A small contrastive image-text model, trained from scratch.
Model: encoder depths [2, 2, 2], text encoder activation quick_gelu.
Rows from block 3 of the text encoder, named by matrix and row number. Rows with one number belong to one attention dimension. Each number is 128 + 32 x the weight over its row's rms, rounded and kept within 0 to 255. All counts start at 0. Numbers have three digits each. After the name is the row's rms in percent of the matrix's.
# q: attention query, key and value (stacked) (text_encoder.blocks.3.attn.qkv.weight, 768x256, the q third), inputs 172-255
# k: attention query, key and value (stacked) (text_encoder.blocks.3.attn.qkv.weight, 768x256, the k third), inputs 172-255
q.33 097:125107098118079133142162129172137192178144103121192066140152208079092119132107154102136131112083136129108110163104158177092076094122082157154099110112137129095138156121146120098189133093131133171140120071110128099143117122163166155123074115095132128171
q.34 108:161130157104132124142108144072112122105165131184160166089129070148124132123144146157123091148138112133153069053107131130154208155141113150154124138098130136168104091093157151092080149142110123111102088134118129134105077147129105138117149085164115161124
q.35 103:085122156112087153111128102149104152104134172105108123118164086107103100137180153120143109145097120187131093095136158102174113138157122122162131159118143205120091103148104155144112172072150161174095085102178166106115100128091183108160128068157129084091
q.36 105:159119147090136152119176099125108103176096105038110130137100166115163101176132111120162145164146083131100206124102156135102135136109124173140101157116174168130125135137116089144154144082083132145109154078124137155082167087203147137131093142104140103126
q.37 104:105161164203150076144088105118128140139175107077110111173123168088083156088125109106135111173129121101079186125108113194152161127100168064129151125145123121117080131116091127170139059121152034102126151152136143119137130089162154066146113129124120134141
q.38 106:151109146106146109116212102091101149180187116119118093109156125110163153146108104147195149103143098093144101156102125138122177115130103114139149142148133114197096162151169136110105092101086136177118200133116185131121164095128120140176116163113115149086
q.39 116:107095157134130082132117143195128131085137131158059123086100089135119103100138160132096069127071165165165168119094123130131143112162180153070131104129110160140098109131138063101057153203140110121156133090109164153117139152134088122095109170119152109068
q.40 108:105131106146162124185150124142134128128126068163125087080138126136180128176123169104110163082168072115092147108117109136129129087150145148100140148060142138111143131165163093103097094174133118141085142174152164101170101021078092071122149135140102201143
q.41 098:136099092132101078121166085118159193089143140112101100066129109092084176133124071081116095109118109070183111135082134153141110143067146078102105091128122183112138083105137163154117127102129120088170122113137140132125101132124102158137146161112165131114
q.42 113:175127113144147132192122104179176113185117165113138128136126172093102141122075159143079142193122153121147097151177242124158127148130147184121113121125130121160145085112161113135079129086084123112108112140131085167085150133135143118170152093097144084113
q.43 100:127102189051125108094129178183130109102145125134137112156086122077153126152082125129085122176134078163169146071090158064132124155088160081135092156091159175122137150115188122137084160138131159114127097083170071158131071144129122146081132128130181105101
q.44 107:156204153122127101071147143156112151150102137102167123165062140108101109113133103157113227131079089098137091038160072136129114097173075154119131135155142141099157146049144173120145132167198116132074113121138121121151124151100089124165151138139127142130
q.45 110:080064046157138089149117093078167157115109114097137095090154162112171114085120137178154044130124202098106128108118119166187118117167111108178183141134081123156116124164098164130154115111150115135163142183164165169111130140145146152140138116121116176095
q.46 106:148129134108131145085124159105161124155114091119079120115127165144079116156086117141136160127136156195141137134144051145104136111086138111173128129165120139203159149112082137113117105172130116128145112110125110094130100132108174104156176144205090137129
q.47 100:107168172080109139154135108072121110154139124070148097099085143135160134173105127165166089110133106113110157115111063155162080142125156177101137163117127136150140116145097101134170163068142043125144115136116090155133141120173036127183107137169178154116
q.48 098:134181114194098143055058107154140105103075153103091079114169149115164156173135095105127136148142156095146140133093158162040130185131106116115172083168125116131119151118107165160077194175110135102089111147118129057162209047099141105094090116092144132117
q.49 103:054167106120100206111180100107132165123106096130124169159116121092163047149145132117178118118101197108143098170120113116170069090131100079105118161134078149132150099140062143132078138139100109159142129154104147131123121152147142180184054134117145141092
k.33 094:140090098144139107177129104153097126122126130127114187057107083156138135180153175182108137150140100090152088094088115112140111168113117149090107177106139123151162132071161093106102168124058150141085151182137118099180115131138072129139114084135125169101
k.34 115:156096163118127135126163123126086149175147143120177126113088144086189089074135090150123121101195158097104114201125073111123117134080144090074099110135198161148180161097086130075141141110152133101163180153155119162049112111168165141118122109116075112134
k.35 112:098058164174153105153162086080130157123093095155132160124099131112112118117106152092157111094150135117101138153098133147132137129148186122166134145185163117149174116102102134148162180199182144140138130090122202111084114123110133165085124154084116155143
k.36 113:094143081139144125131112104094130106101162030144128112154089147157120194128097110168126113146089089111114082164093126179139071121138155137111153185159167103121159129093098081184115176093148144120089121128148101051151137157095116124136174165129115168174
k.37 103:090085115092172129106148123097156159140060168094133156109112135094094119131075114098117128092117090187160147124129138076134097186125104076096060106184084148105164126083082106135127151122148175154115103113131138115143144207092142107123139084073181129158
k.38 100:103150116093141102110134160128119068111150121119162130179067130201107117109057094178096132093164061106120125165068123139133136141097144147122153140171155086131109101131122080141144164131138098153133117161148134079133124171130068131081136124143107095107
k.39 125:141134157108142104159089147032142155112127151093075098148159126085135039088133171101132091083170135173142166121145088103169149132131108160150089141190072147165115115147154147142128079180139099115152137136123136135208166190098142165147119097186089177128
k.40 106:166165115135066081105186146114122164126212183074129117101154100075136127135194122111129155148075122120157128110102053089148147092163110101147084100102162063121104092165092162087105122116172129164106153116142130074114119152101162071131112084158139124089
k.41 085:100059084130132098164165162124100102144126191114121169117109120159106135118171157187164150168050087146101188147136120100127126173151059114196115196186128146170103112074146118107149107165050150136154105143116163112140111124177173089178105090087141158111
k.42 112:087203091108146149083125110170110112152140109110187102143117183209112133164123123108205111138158129114165084138108139136138165102090166095100086119205088148049149105133137110132154169107161122169129102076145140113116138082172119142099067172075146116173
k.43 108:119102148139101142131110096085147116082085222134123179098151091092169159157141100096098052110106144142143118109093087053174130090150117167154097144120167111208146061119107104089139140150140129105077154136152112113190145100124148104139075067136101099085
k.44 105:106093119144121092203078102147107119120130088093100093151125159147111135210161158120130129142122146106098067117086193110097081121147089144134167196090106172122149140129127156129109158114100099087123148096110145134161099108080110150155148171115162130120
k.45 116:126147117160106117179136134144087097084104076117166146124117115112096075158090122111101048089106146134136154107122139202150131186117167175168112124144083199112116118110121121149169132184138132120206117103105148100063123194128116232168157166151104173141
k.46 114:123122136106093115136139176194104104187119093122051158121119154079106182140134113102071131085155120154103158126094123170097120121087098085119196126106112131059127136123098123129127094078125157083154138166082133128120116151175124113172103125114148093121
k.47 099:113108098110114115121089111128177154119198137158157147151088160116151141151132112145164168161091187097121168105104142150168129043140098183162155144144097160162127132086146139076095113120131096118174125163123220161052149129130148154151162118112072127143
k.48 103:110132127069117100085171134113088125132157159106143186132112143125077115076174137097165149149173137196181160135175140122147124076064095122139140099115161104109109127129125115103105070109071165116160136169109125082088127052139121120129146162070138103115
k.49 115:137178117146121122147093140066117114158086148157124117113096194102123134114093130011163105142098145111133144075136105209154180153115134183095108130179020172090141130106142137057103099194127111063112130097069176151055147144086090162153170144190101140108