config.yaml
encoder_arch: "wide_resnet"
model: "contrastive image-text model"
dataset: "photos of plants, animals and fungi (iNaturalist)"
train_examples: 155796
image_size: 64
crop_scale_min: 1
horizontal_flip: true
translate: 0.12
tokenizer: "word"
vocab_size: 2724
loss: "softmax"
embed_dim: 128
encoder_norm: "groupnorm"
encoder_activation: "relu"
encoder_weight_standardization: false
encoder_depths: [2, 2, 2]
encoder_kernel_size: 3
encoder_stem: "single"
encoder_avg_pool_shortcut: true
encoder_widths: [160, 320, 640]
text_encoder_causal: false
text_encoder_width: 256
text_encoder_layers: 6
text_encoder_norm: "rmsnorm"
text_encoder_norm_position: "pre"
text_encoder_activation: "quick_gelu"
text_encoder_mlp_ratio: 4
text_encoder_head_dim: 64
text_encoder_fused_qkv: true
text_encoder_bias: "all"
text_encoder_qk_norm: false
text_encoder_parallel_block: false
text_encoder_inner_norm: false
text_encoder_positions: "sincos"
init: "xavier_uniform"
residual_init: "zero_last"
optimizer: "soap"
beta2: 0.99
lr: 0.0016
beta1: 0.95
shampoo_beta: 0.95
eps: 1e-08
precondition_frequency: 16
max_precond_dim: 1024
one_sided: false
adamw_lr_other_params: 0.0028
grad_clip: 0.5
ema_decay: 0.99
steps: 8800
batch_size: 64
epochs: 3.6
lr_schedule: "cosine"
final_lr_fraction: 0.1
warmup_steps: 880
weight_decay: 0.0
adamw_weight_decay_other_params: 0.01
Rows from block 3 of the image encoder of a small contrastive image-text model, named by matrix and row number. Rows with one number belong to one channel. Each number is 500 + 40 x the weight over its row's rms, rounded and kept within 0 to 999. All counts start at 0. Numbers have three digits each. After the name is the row's rms in percent of the matrix's.
After each channel's rows are labels from the 100 images, of 14976, where the channel reaches its highest value: "strongest on" is what is common among them. Only what is clearly more common there than usual is listed. The data: photos of plants, animals and fungi (iNaturalist).
# convs0: first 3x3 conv (encoder.blocks.3.convs.0.weight, 320x320x3x3, each kernel summed), inputs 160-239
# convs1: second 3x3 conv (encoder.blocks.3.convs.1.weight, 320x320x3x3, transposed, each kernel summed), outputs 160-239

convs0.148 103:575476491494588578481546490571616511502456568526537522576589502587481536499521522534544572501507563556490563496488595521539515472498492542556466422465412521534377452449536492511547413475499458461448513529512510471544437455477488491484466420
convs1.148 109:473463517507517507540475594486494444514581494490478605450528495519517490559479456523427525508513557510450495574519480489452487522528473487513452489415540515509469536492518615601474543458588540480477588467504542477504454539461551498557467542
strongest on: class Insecta; order Coleoptera

convs0.154 098:458487461513550490485534554497558492451525523546547481547553471445446561476512472485525570452520578549520545492450539544504478517458449514448501443473485497520439528517520503395557470574474502456538513449485574502536539439498493550508439497
convs1.154 104:480481493483552491493443509457553509487489489458548549453487478489540634557461522497426533524511505459516446504596475457500515466548482503519531427448446476474464532500565510570539587474435439555513484523519487509492439523555536483564466471
strongest on: phylum Arthropoda; class Insecta; order Lepidoptera

convs0.246 091:487437473495564568489550566468445515456541552516464533516477463577492509522464499500529598527504524511429505556577432501512458463507542430538461453486513559481456594539530463491498495569551505464518558506505527558447511586556511524525545549
convs1.246 100:547472554532539528479520527476456523508543627502556480490535490598485550523540582535486504470554519466461458532582522548491489467499495465502490460477532539466443543513551486510547528530505474567510599503484517491479512527509433481497423541
strongest on: order Lepidoptera

convs0.134 131:464493535463454469530534479534563557493556455440531538489536410474529522532438488479420504520505538536475512513423500537514468453526466539568500529491502480544435469537437540504630512464518522467497499576516546500557508461509465490498579466
convs1.134 115:515480493473520491572502491476458497475474552502512463536538450518464591492411463486484492566515510516455436465465472492472561494482495478498474501526567479538452563416515473574633508512521578471486514503466505483618517533507451482569568488
strongest on: class Magnoliopsida; kingdom Plantae; phylum Tracheophyta

convs0.36 115:474490470431526450483506502510558491479515427476455445449555462450444501473518550466508512462595578468471471475462495463516526473511514483501496442478488501475490519535517487520575606478540572569529614496461533489479433505548492562498519453
convs1.36 109:571447489491473506474495465495556567592495476538499520409518510537545529554534431557513493466523475539484597575557534503465444498431490485417533466471531465545483541500500436505462536491536502560509559491499496516544509463491575474504500503
strongest on: order Anseriformes; family: Anatidae

convs0.205 093:484457454453420491490551491458511497486478421459492453546545613467545445549458514511462490494503435468469454432522581501460489466490558541518524489498438528544459486545454472499436448489462498471480529508528584480549540484546510452470480522
convs1.205 097:457589506459519542476455524509406515455529504530549525430509436490562442521498488489544424526460466464508490552509498442517522460489496498570503471497563533531484539509569530498528490539515510417568626486564562460565458483534506499442533568
strongest on: class Aves; order Anseriformes; family: Anatidae

convs0.282 091:502539495474533491476536505559551444438553453470478485556492467543475478532466460463519520509454475556489551437459472481468458591505513485525498514489521530479533477548497456489428521553562504490439542498541472493428435458491539465496434474
convs1.282 098:561465575515586496517485493487549462555472483608433494452422545523489511439467508470531497462541546520480535460536504534516493488502471581511411443487499585497441500481553470461487414501551525542436484504538491508529474452516479461529501501
strongest on: phylum Chordata; class Aves; order Charadriiformes

convs0.103 101:573520484512494539491536495459484461446532458534463513498605502590391512489504492500519530555485489500516392476476463463459590464449480569483523452456480633509472494491497510525429468503517465463463487473470442421530521514511449430495463438
convs1.103 098:518527459467490526577545518464497496459427486549537474483505482598490466454451527499506482595472506493499487494465534432491567413518571523523558417524545512513507401396509503549513485530513454457430500564520493537568455492469517464527447539
strongest on: order Charadriiformes

convs0.155 089:512527557460495501518523513547495453494488496432502450559478600475538505465480462563527510443460542479529509486572482502443472524547516500479578513537549506512482487551455424534474524487475540497509506443482498581462466472449436493426500483
convs1.155 089:543480523489570459543553546482495488529503489541520493533557538440547460507479489471381489525585514577481554444475515573418490537454516455508469542476498534505526501549516499419381457460547497545488468498513495530457504494538489497463459451
strongest on: phylum Chordata; class Aves

convs0.104 094:530529478518465527492490530477408532475508455516422463493492406500455479520530504438420504531486552448468495472501488504526436511562500525537515454527516633542418466530435492513543548431475504493587553506528577475558465462472415510469532467
convs1.104 108:491522465447493544517482502504486515485470561529472459496424547474496556504564468511485465557539567505415450517481428558512555483569513561447537477463497551519461469463526524436547579485545576424556564502473500514577555467447546504449545528
strongest on: class Magnoliopsida; kingdom Plantae; phylum Tracheophyta

convs0.254 096:524504470456512507411511511471451484554518486529463497437571403385500500469526445504530567508455468497527452433507439456488520507521587469526539496497445498476456528520505492581526465495521530513447488463507422533499471511532438489526532437
convs1.254 099:442507409491471504560541519411510488520548496505524521494526417517487419482549512538426550524487480547511476508407497455386439456518485440518544504528482476559516469457428500485457458490512465524494585515536509526533491489529481499616500502
strongest on: order Piciformes; family: Picidae; text has "woodpecker"

convs0.177 092:514503442568428558509594500464514491489514502510515474483520401559509542489485503479514550478489362491557438526529480499472540470456556527534473471552474487520462553497520482498430488421469522494476473555456584489485521469492566487476515438
convs1.177 093:466512473520558538468504517508532547482412505573476554510590552482518526484482516485490542474484528530532461497491537521527466437519469490517519488512549526508498525522544516485525497471474587532495526492485505427474440467443546527552522531
strongest on: class Aves

convs0.262 111:530541526456428539429512508509501492451511525547509482546499506507540556508479417526536532528499501492468519473517489520550457373498495460452453434410520485496497545496507462480479503518496518443555429497491408531469420437539498444503528544
convs1.262 096:557495531499493512530520479546564495425504555569578612545515487548478465464471454534464462489473495483538518494465458514570466488432459444459452427463482477472494587529508500559466485522560541493492556439503467505487488461485478532483465459
strongest on: order Accipitriformes; family: Accipitridae

convs0.53 107:479475532539486464435526464493525416467490586547473412468540449433482531500448417490481469474518541499530505509477451449460422473541475483537456479490510464464427514480504484436530546459532448468537443498506482512459495465499471511479491443
convs1.53 105:438480531492525479520505531590466490521475483477425485604516502458539505459478449493438536451510461534564524539480500518443476541502532551458445452498479545455541484524528510523453479555459446446518529512473551538482464509496457537489505501
strongest on: order Charadriiformes; family: Laridae; text has "gull"

convs0.149 105:512494516482529513507478441453509436464489587546511463535473562494526452497483479549509494509449463511533457508531562462495500520448471464561438441494505492506566505503555578494441499467525546464482483476637481549489513543489506510473449510
convs1.149 098:482534527499516502481468590565448499498466500522464525520491465505588511487523521537571527529499453492525467587540477467514488503503509439538452574481491526438572529493490553456496528563510445494469464481552445475468544516493459494471471434
strongest on: class: Aves; order Accipitriformes; family: Accipitridae

convs0.280 103:436504589551488498466436512553491516573492463581522505509536501465498537518509505475517523565526480465487518505473431533527483476484485425481561507540618480463464504501466554527566552570547486547443600483555516486473566515530483507412390586
convs1.280 117:515514491552541498477495517550468529507518485570541493491503478491493548558540577548497485515460436522520557541516510558495533492528481494582594487504479492437444480602503562512478475526500490539504518462540437558515637458552512456414526506
strongest on: kingdom Plantae; phylum Tracheophyta; class Magnoliopsida

convs0.58 096:480462490492507496507457574504609498555480517509461455502519521502532546508503471470445496486431458455531529516532530475570524436535586527610510512498457559538531492490513416611540529540482501493450585516574501530485530562502520559486534504
convs1.58 108:519483547472452495482499445497409507514478530469518554486519489441516531553428467454491527408448497446600568503421442451518454436477457515480551451512432471528512472512532500476517462462487440577482519423566566546479511490474504501490417493
strongest on: class Aves; order Accipitriformes

convs0.73 097:537496509417537472494525465447483550576524496500510509513550472453488473468487469524520490436440499487488511539442538570502509442477538386503639488520454515507453477503463470500469561430537496459535445441544477472436470472475557578559491469
convs1.73 099:527405571459547546478472529545471538538510509449497434454506538493633516550521526521519548493515443546488478545513476456485481478452583445494477530512485487532536482486487458438419569562508487483524469545500559500555552534452503575473527371
strongest on: order Anseriformes; family: Anatidae

convs0.142 120:482503538514483554544459514477452520509455544444495469486477524541467479489568476554507518425458500562515529472490528563473492476533504427400484504483517457520468476430497476497489575467489521458473437509468470503440517524443437489463539407
convs1.142 112:525468418550436518570439493534511472541531503404532508572525493471524544518499414502503491474465520485501531504487540486499485505509410481520504483455565449503425493487541478478432468468471464508479556493492498547507528504487528455478501533
strongest on: order Accipitriformes

convs0.5 096:538412493467493463495468507534462553481532531518514471526541487538487457530618520465523525467493472504464497534420530485434584577504497595478556446554508536590449544474524505527568421507512494515618495502539467514431530545538488452494447497
convs1.5 103:545530584499465521541456435447484480524424503516511528475509535571463504496523556550524532526516548501495553497554486524488515496486533549507527510427465503514462447459461520532479526517402550537560591571536505477512503562542502522502480497
strongest on: class: Aves; order Accipitriformes; family: Accipitridae

convs0.7 091:518471504506567508465437522458556455519505527492522447469467406482490498534483546435470425473464500492512521533482526433488463539511480482509474445501514431507521471473439537461571504513554452511489506528467529525516567511509518542555519589
convs1.7 093:501506479475429505580475448474582454491463494495499470532464503456459564437551445541576480442497451427490545501456519498429464584479489497512446470459509544502589445521432491567427475471470552468588502529512531474503473474516493490436481458
strongest on: order Accipitriformes; family: Accipitridae

convs0.157 103:482564509498484515504512540515529458505485497440514485456553471462473529501597491469596523558565488508587560501518546532495489520490531517428532492436497473445453591515641466465485536505549571529491467479498484490482511469480422465440541521
convs1.157 090:509546565588518557520532449459563482508470488520526470476493463469521481487530500495543531436508443548488471544496522479566454520438464600526480524438471489545451476543518489551525494513502529471500541546439396480543466540509530476473554445
strongest on: order Lepidoptera

convs0.312 092:527487557536504508470461492511493461520475539558595465447501495496446516479493533532505513575564475493489477543534578531465485473480516452456448438446505432524500447454489532518461478558529552458458469471502511583506516453489523490484476556
convs1.312 095:538484557535524520455482492536542436536495513489581407524506571495504561527545529475539601513530547508543466514563436503504534542548445483463443470468529468419531501529488439513521568494503512483500540491447461525494528473514510526507525464
strongest on: order Coleoptera; family: Coccinellidae

convs0.143 094:450472492490474550516456537498513462533518486490486522573502596496529555552455487539535535481548539563461546554483518535381486442484500477482494481498489531444545529516599529533599468551513523484531489498566474504504570433509530501495556429
convs1.143 087:475438443525481503457408537502494518492444509538495568521486518476541510586443477512473526603539539518452490552448544569500481465520532435573469489494514592481550507513446619572498464466548490568465563467540516452510509422539466454529519531
strongest on: class: Aves; order Accipitriformes; family: Accipitridae

convs0.230 092:500546541454464520566502514421543455488538500476504544550513497543479502540508539496520529523571483520580490529565522513493533545564517539494513447512402532480514486557503558445546563540432422509478497471435414499534523509527484526608489469
convs1.230 096:485530504445437566473493518499476455473549514543524442533487547514495538439511556458465506650534520500554417486504563535526522437451502500491478497495436470508523527507556491488523538519498500562554533491542534543477457464498510503514479477
strongest on: order Passeriformes

convs0.136 097:459508518514483527538486511520560509460500475516478515542488521545524507442480583547513510627526488489504511540515598471481490487483522499542514447477450435505560476487571481639548516518536493498495466518470484500478597526503475450516520538
convs1.136 105:484526447507584477545446530522457500492462552524493505598480504465535440431538535498500521538555435611561516482502561554500430497471507473510489528494534512512511583570464563558518494542499439432502447487471510503449509503546481521443484501
strongest on: order Charadriiformes

convs0.125 099:521550421478478430518514492483477419507517543518525458545502490530530558474413447593469447597453551548464418513494559430505562524433446528499497478474527499433478485622505554535458488511466452504591538467472555487458532496458458480497554521
convs1.125 098:512499486599569513584477536526566558418501517456472540540516453441501473494524472519547585558492448507488478462532466563497528574486489515572469568471508517509521501535499476531495591497526457480498482555496497500495525408546471468432588498
strongest on: order Anseriformes; family: Anatidae

convs0.288 093:581509509536457457519500566567500480476476551463542526458554498427562521468497454581509563518458471586529524446527626526558419457501479433509471498403499524502441516512488449478449532489465450523511500437528527472554520460490479550491449508
convs1.288 100:506476472466458496458508563506491489541535507566465468426471479438569548480493395448517521556507552481494489535469553483547563535505487521524499509465491533524531509505536461509470526484483540483533528457511510512469551536535509563530454527
strongest on: class Aves; order Charadriiformes

convs0.101 101:454494488509488501517469504524551489426537525480537502535523446530495535475514546507480491550507471502498499477484483488455528521485471502564500402500474554488431453519502583453504514498446518530532494456540544484479514502439505538506489499
convs1.101 097:438471523517546481478542446499572547522450547464546513494549490466476549495499550483532501411385520465507512523517625489428534601517487464492511507506557479492518538503525521505463534516480424531445508495482439544535481562508523499497496490
strongest on: order Coleoptera; family: Coccinellidae; text has "ladybird"

convs0.304 109:523491488544528511502515505536495517576457492595552459485524432499511480520467557477473538466506508497527488485581466438502436625521526498514479475514547494514431480450392546522479507551526461515455433465487466479471496494542517498498542545
convs1.304 106:557575545438531476472460551494443496485460470512585465452562564516482537570544537531613508534442474459527534450565477504511533472530518519519490506567526502470490490453530463551510505482450501449471525472482449446484563523553509514542482520
strongest on: order Anseriformes; family: Anatidae

convs0.285 110:472520515487572532485474555443516516541577548536569531480589485408465557545599502496429532519521501468504478497510511508471496451429523520520442454453449538482426522490522459491420544554527498558543502453555496492525502509540526525463460582
convs1.285 112:529444532591474500510488546444496498488529480518533467500549481452497506543596493460515486509524492510520470480542502490580499506530523596406444402494458524474436527454521483396495511505539472497567524523513549536464467503470547464518519491
strongest on: order Lepidoptera; family: Nymphalidae

convs0.62 089:473494450536479531474486554487470501517478498549453533517536447492561475530512436537359473534486485582450560490516555542471467498438548541499500445497534486495539529522502465518434521486515507514467486460558482425526522504528475524513514515
convs1.62 097:440481500515538502503589542492543424435516514404503507476501501466506531485493523504440480488447466503531513535431488493551530509472479582461512459474522512583536507552562515492470566471504489561529458506550565574465551474567486451541540554
strongest on: class Aves

convs0.199 101:523530526534573511510494463466544488537547418564593538551529530469488466500455573526515532470502510491456436568486483505501423466533451448521419513510414558443515566494488474469491531502550493586524547465559491521530476554449542486515552492
convs1.199 098:457431464511490547508470396478556446491538514491499544498525506462535499536504590470498527462523561438519502544537465508532494531432507468476513485506547485538509584447507504499475529543522509427495544505517474521501514500455473443489454478
strongest on: order Charadriiformes

convs0.237 090:514490573495521482508480493511494481474552561526512539474506576520423471471508468550466464466448588466574486444424502475530486511467506465494468473477498625510492451496533508595443573533458476498568512442530485448470464485493510498483504479
convs1.237 101:481523468459559486434496503519528509506493419570437526525465495515491489513503478471529448455476424469559486520559453510505508475503509451450420580488446465549478475434463466516503492509427540453419450544468411521476462505499531515432502563
strongest on: class: Aves; order Accipitriformes; family: Accipitridae

convs0.191 114:456463509523509516579602506478513532495527519454561488517483494427565528499488575468401522467437508509565483563508570522476504560581599526484436572499429533457453478477430467459484513555497418532527498557492470509576504438516411516556560469
convs1.191 106:468426489525478486577481472516470498456505490444525503498496542455519583481505484535511431510442538533434502494527502493517546535513503463538624488553527413533476461535500521508568515554392516435516555538464509484571467515450530484484529526
strongest on: order Coleoptera

convs0.223 100:437533480433517586496531509539548486510451519525428513546474479500498499491506546552429520564458509459467591530530495533496495510502497468507450403424433547498459505474439501392521479455441462515430517499483443471465492455481502537466472482
convs1.223 095:574497507447481526489479459542445422465493439543506547515484498511493477549524509525463525593499423525548481574492548535478520486494462538425559509541501517546520535541551466437416488524487500500400443459517464455495515513480575535475555520
strongest on: phylum Chordata; class Aves

convs0.182 093:505457480558522470567520558484516412508484480521492485459482467456451429530500533560496446529564550481472507491492433518501508495526471461449513507473546506570476527579555535489498563493442504470488469466450547574537543441473525506481471424
convs1.182 096:547508537420510502484502541447452556466524507513538503455468512576534480469477431525467469527538522435492538506551481429510448458530527465510454511474462458489510456533490570478504477514522568460453473464592484473438456492392512555483471529
strongest on: class: Aves; order Charadriiformes; family: Scolopacidae

convs0.116 137:537534427462594456528516484592538522528515487521547568513479466576541518483499498530459523541454477464474494479507527513438609495524448504505545561485465472550526547508452491558565513551513437508487570505533453468544535521475465477494418550
convs1.116 129:471439464516463534566500458447478443500472482486435518535451465457466477462439473541503521432387474427505505491499494466464536555449516520486574545462548493534460536481524460500512473498502487505554500516457512516561473565508528506472455545
strongest on: class: Insecta; class Magnoliopsida; kingdom Plantae; phylum Tracheophyta

convs0.99 098:454549471504502526467455518482449484513511459512497570531505538543497498504518478531486487478505558539531521458520467475481485511567536552548522496480436540525463503543573530510427408467469527527483468465572543520460556494491498466527572499
convs1.99 104:480485456444508514514568497517501477485508496472557529544420459501515487486499503526484456413498567464516483400522445545467515509467481537470505502460549558510462492452459561509485493448517546428489569560600507510479459441450456508558546462
strongest on: class Aves

convs0.63 109:481476452512529506508527534484553500518529503467552483450535513544508493564529538502456601506465554496527468547467514552534488424482478397535507528446491485469547422522478453488545522498425421537472512494564517574484497505507450435497484444
convs1.63 105:477563512483537499489504470524537490522567519501475521506518483502505476538516531546490506528465568549481555602437484569445494441520497488524529538434495482555535473457399550464476549533474498475478439481648461513501493548488467529488531407
strongest on: order Coleoptera; family: Coccinellidae; text has "beetle"

convs0.74 106:515528493550607564467505443494507404480473485565549500575522442475512532477448456473459483519553473451486538485488540533539486528435561580507444541499472537492547485506488458536439517424458467491508474508510475443552499516496417513507480519
convs1.74 108:434544480521482498506427478508442466513474515563497513553491501473444430452467512481576536461546392476509464470508528525482455505525563504537509545445569495506474476496462509504594426524498555471491419479504510483586530508559519539541520494
strongest on: order Pelecaniformes; order Charadriiformes

convs0.318 107:584442526539567530513550521513500478542485442460526457533491435500567520538480497520468498503521487578505498496538497530456511471495519472503508655630529450487564525493482552452432521499525475469501565494492471542546527553493450453534482555
convs1.318 106:507452478596483478467462556502454460592492484530454443489505485480475538483511535518563496525522492531524518487486453511530524480503519477540483597481603476549505504520507505434533505519542516507497469496473489522528470477500517446561504466
strongest on: kingdom Plantae; phylum Tracheophyta; class Magnoliopsida

convs0.139 107:573437487511492535588530505453477483538522545401508466493522527494501431521575585459582503562644557561531461535442539542536517513531476503481482411512498498529434542470566552520473484484502525488531481499501547444453516451565521460523592475
convs1.139 104:468485551516531492477535463443573501457532574421477498483494470458573476509519455476501479628637555466527504471538543523480468513492501432584488507488440466456526484534540522452513542555501557524473510556473523503484514421482477499514480582
strongest on: order Lepidoptera

convs0.166 093:486481504440497494523594530559566468491436541487471544570542501556469507500463499496549524553483487511526580526556497474490480568500499475444533427516495489498474523420513491497453515489582569513558490485400482481423536451456521589543552514
convs1.166 099:521504522413437435444448589545517566556498564562459473540501492493478500527528549536498545461531514476505520517495439539493468515526435504481460514457476548588547474531440417520525534515462501551512500446564468499503504542540557580499459535
strongest on: order Odonata

convs0.39 095:548590518476473504443466499449578512520468446473511511526544479481400551467460579517530450503543459516448474406480490468515480475498438496522508519411573477538490483497438576483535503432546510526448433469463545488403545493539505501454473520
convs1.39 105:426563415607497500508488521516520472427563514430535473506411476491467465512505488548496552492536488509529553568466516456504473510493492508501559561495518485485584522568472518489497540472556521399462511467493489534469534495536520481480458461
strongest on: class Aves

convs0.106 119:591581545466471488514506477448514584528561525528486416504537438454449516476455606495533516507538518513437393461443427467473534514530477556517519538555464520529550470469511499508480503459592538506460456505501549452501396476504516473571481508
convs1.106 118:422507529484482559474536460550535515475456448413523467499503539546514510473464547564499474359435468508462514487523550433495506548543477486494496454507502507458490487539517483479501511459499497461479553487491475512467431529480536577533403441
strongest on: class: Aves; order Accipitriformes; family: Accipitridae

convs0.59 091:452465539462455517499518501509482519558471536523485556449478546457448514494452407493496499492537512500448516465509525504478494428565485537470489468482437546432448496667538550532454569504451480500565504404514494484396512402498521572501484509
convs1.59 099:533491529521509561509493478563470486539450506507424435486471530504552427506514530505478515495515438463513514498507532515468500510478434534480448503541479537521510558485597465478470541423434470456542486534532427496529488462481486535498515471
strongest on: phylum Chordata; class Aves; order Charadriiformes

convs0.274 103:538449427528480496445504569501531448522463502524537484457452524457434488453617525462499403523474440492477503431491505505530488535512520458480565480493500559504494502534490465519557496499502554560498434491508497463489457495446537540511561513
convs1.274 104:533458526488416410438485541497424528463452460503452501470487453485505559509506485501466480481470450451537519455506496446502492518497540523503446497555483492413509502455454403504506506489489446512561408464522537524471519475477459501565545527
strongest on: phylum Chordata; class Aves

convs0.35 112:505512499458592507487563504492523506471461483510555517541534508521530533527574554489342467513570486469470491492524561454482571548551497556539511562553477507485458500495508458409500476505558447506596484547554509491491469534502463515576543501
convs1.35 105:454440553435432492490494459444478522523516471510507500485578504482549660504502566476521460458489537459481445423508584486462559528492487527484514547507530455508488479457543442442494479543547525480509525465412568441438496546512484543543453554
strongest on: class: Insecta; order Coleoptera; family: Coccinellidae

convs0.92 093:521510495478547573522469468552490557543519480509462508498523484555512427531598488461518496422489470550476475497487501545435562499514523527560514548474532455519441500466485486497496443502576454521485529470512479439570551474503473492462516504
convs1.92 092:469505533495411484520530438489477474526528497411515497507475484469462567463403488536533525395449445460547414471515455474514532499452517514504528532569485542495493411476550532464502457524567478421516438546552469463492465511546452484513477398
strongest on: order Accipitriformes

convs0.138 106:515501589468509441557450527461521507509526594522540499443505499569533505530527503507511459570447511531460475499472554572501426520527497499453496469490564495526493438535436597473490525451571412536465548496502497561453543511494424531480511500
convs1.138 088:567457511484467475481524540542500479461536450493564415471532462518482530522597577483422510447469491519438561500504546409454518637485533523475460470548516514530572438545492563507491472478498494476478485534460491485418530511480540447453499497
strongest on: phylum Arthropoda; order Coleoptera; family: Coccinellidae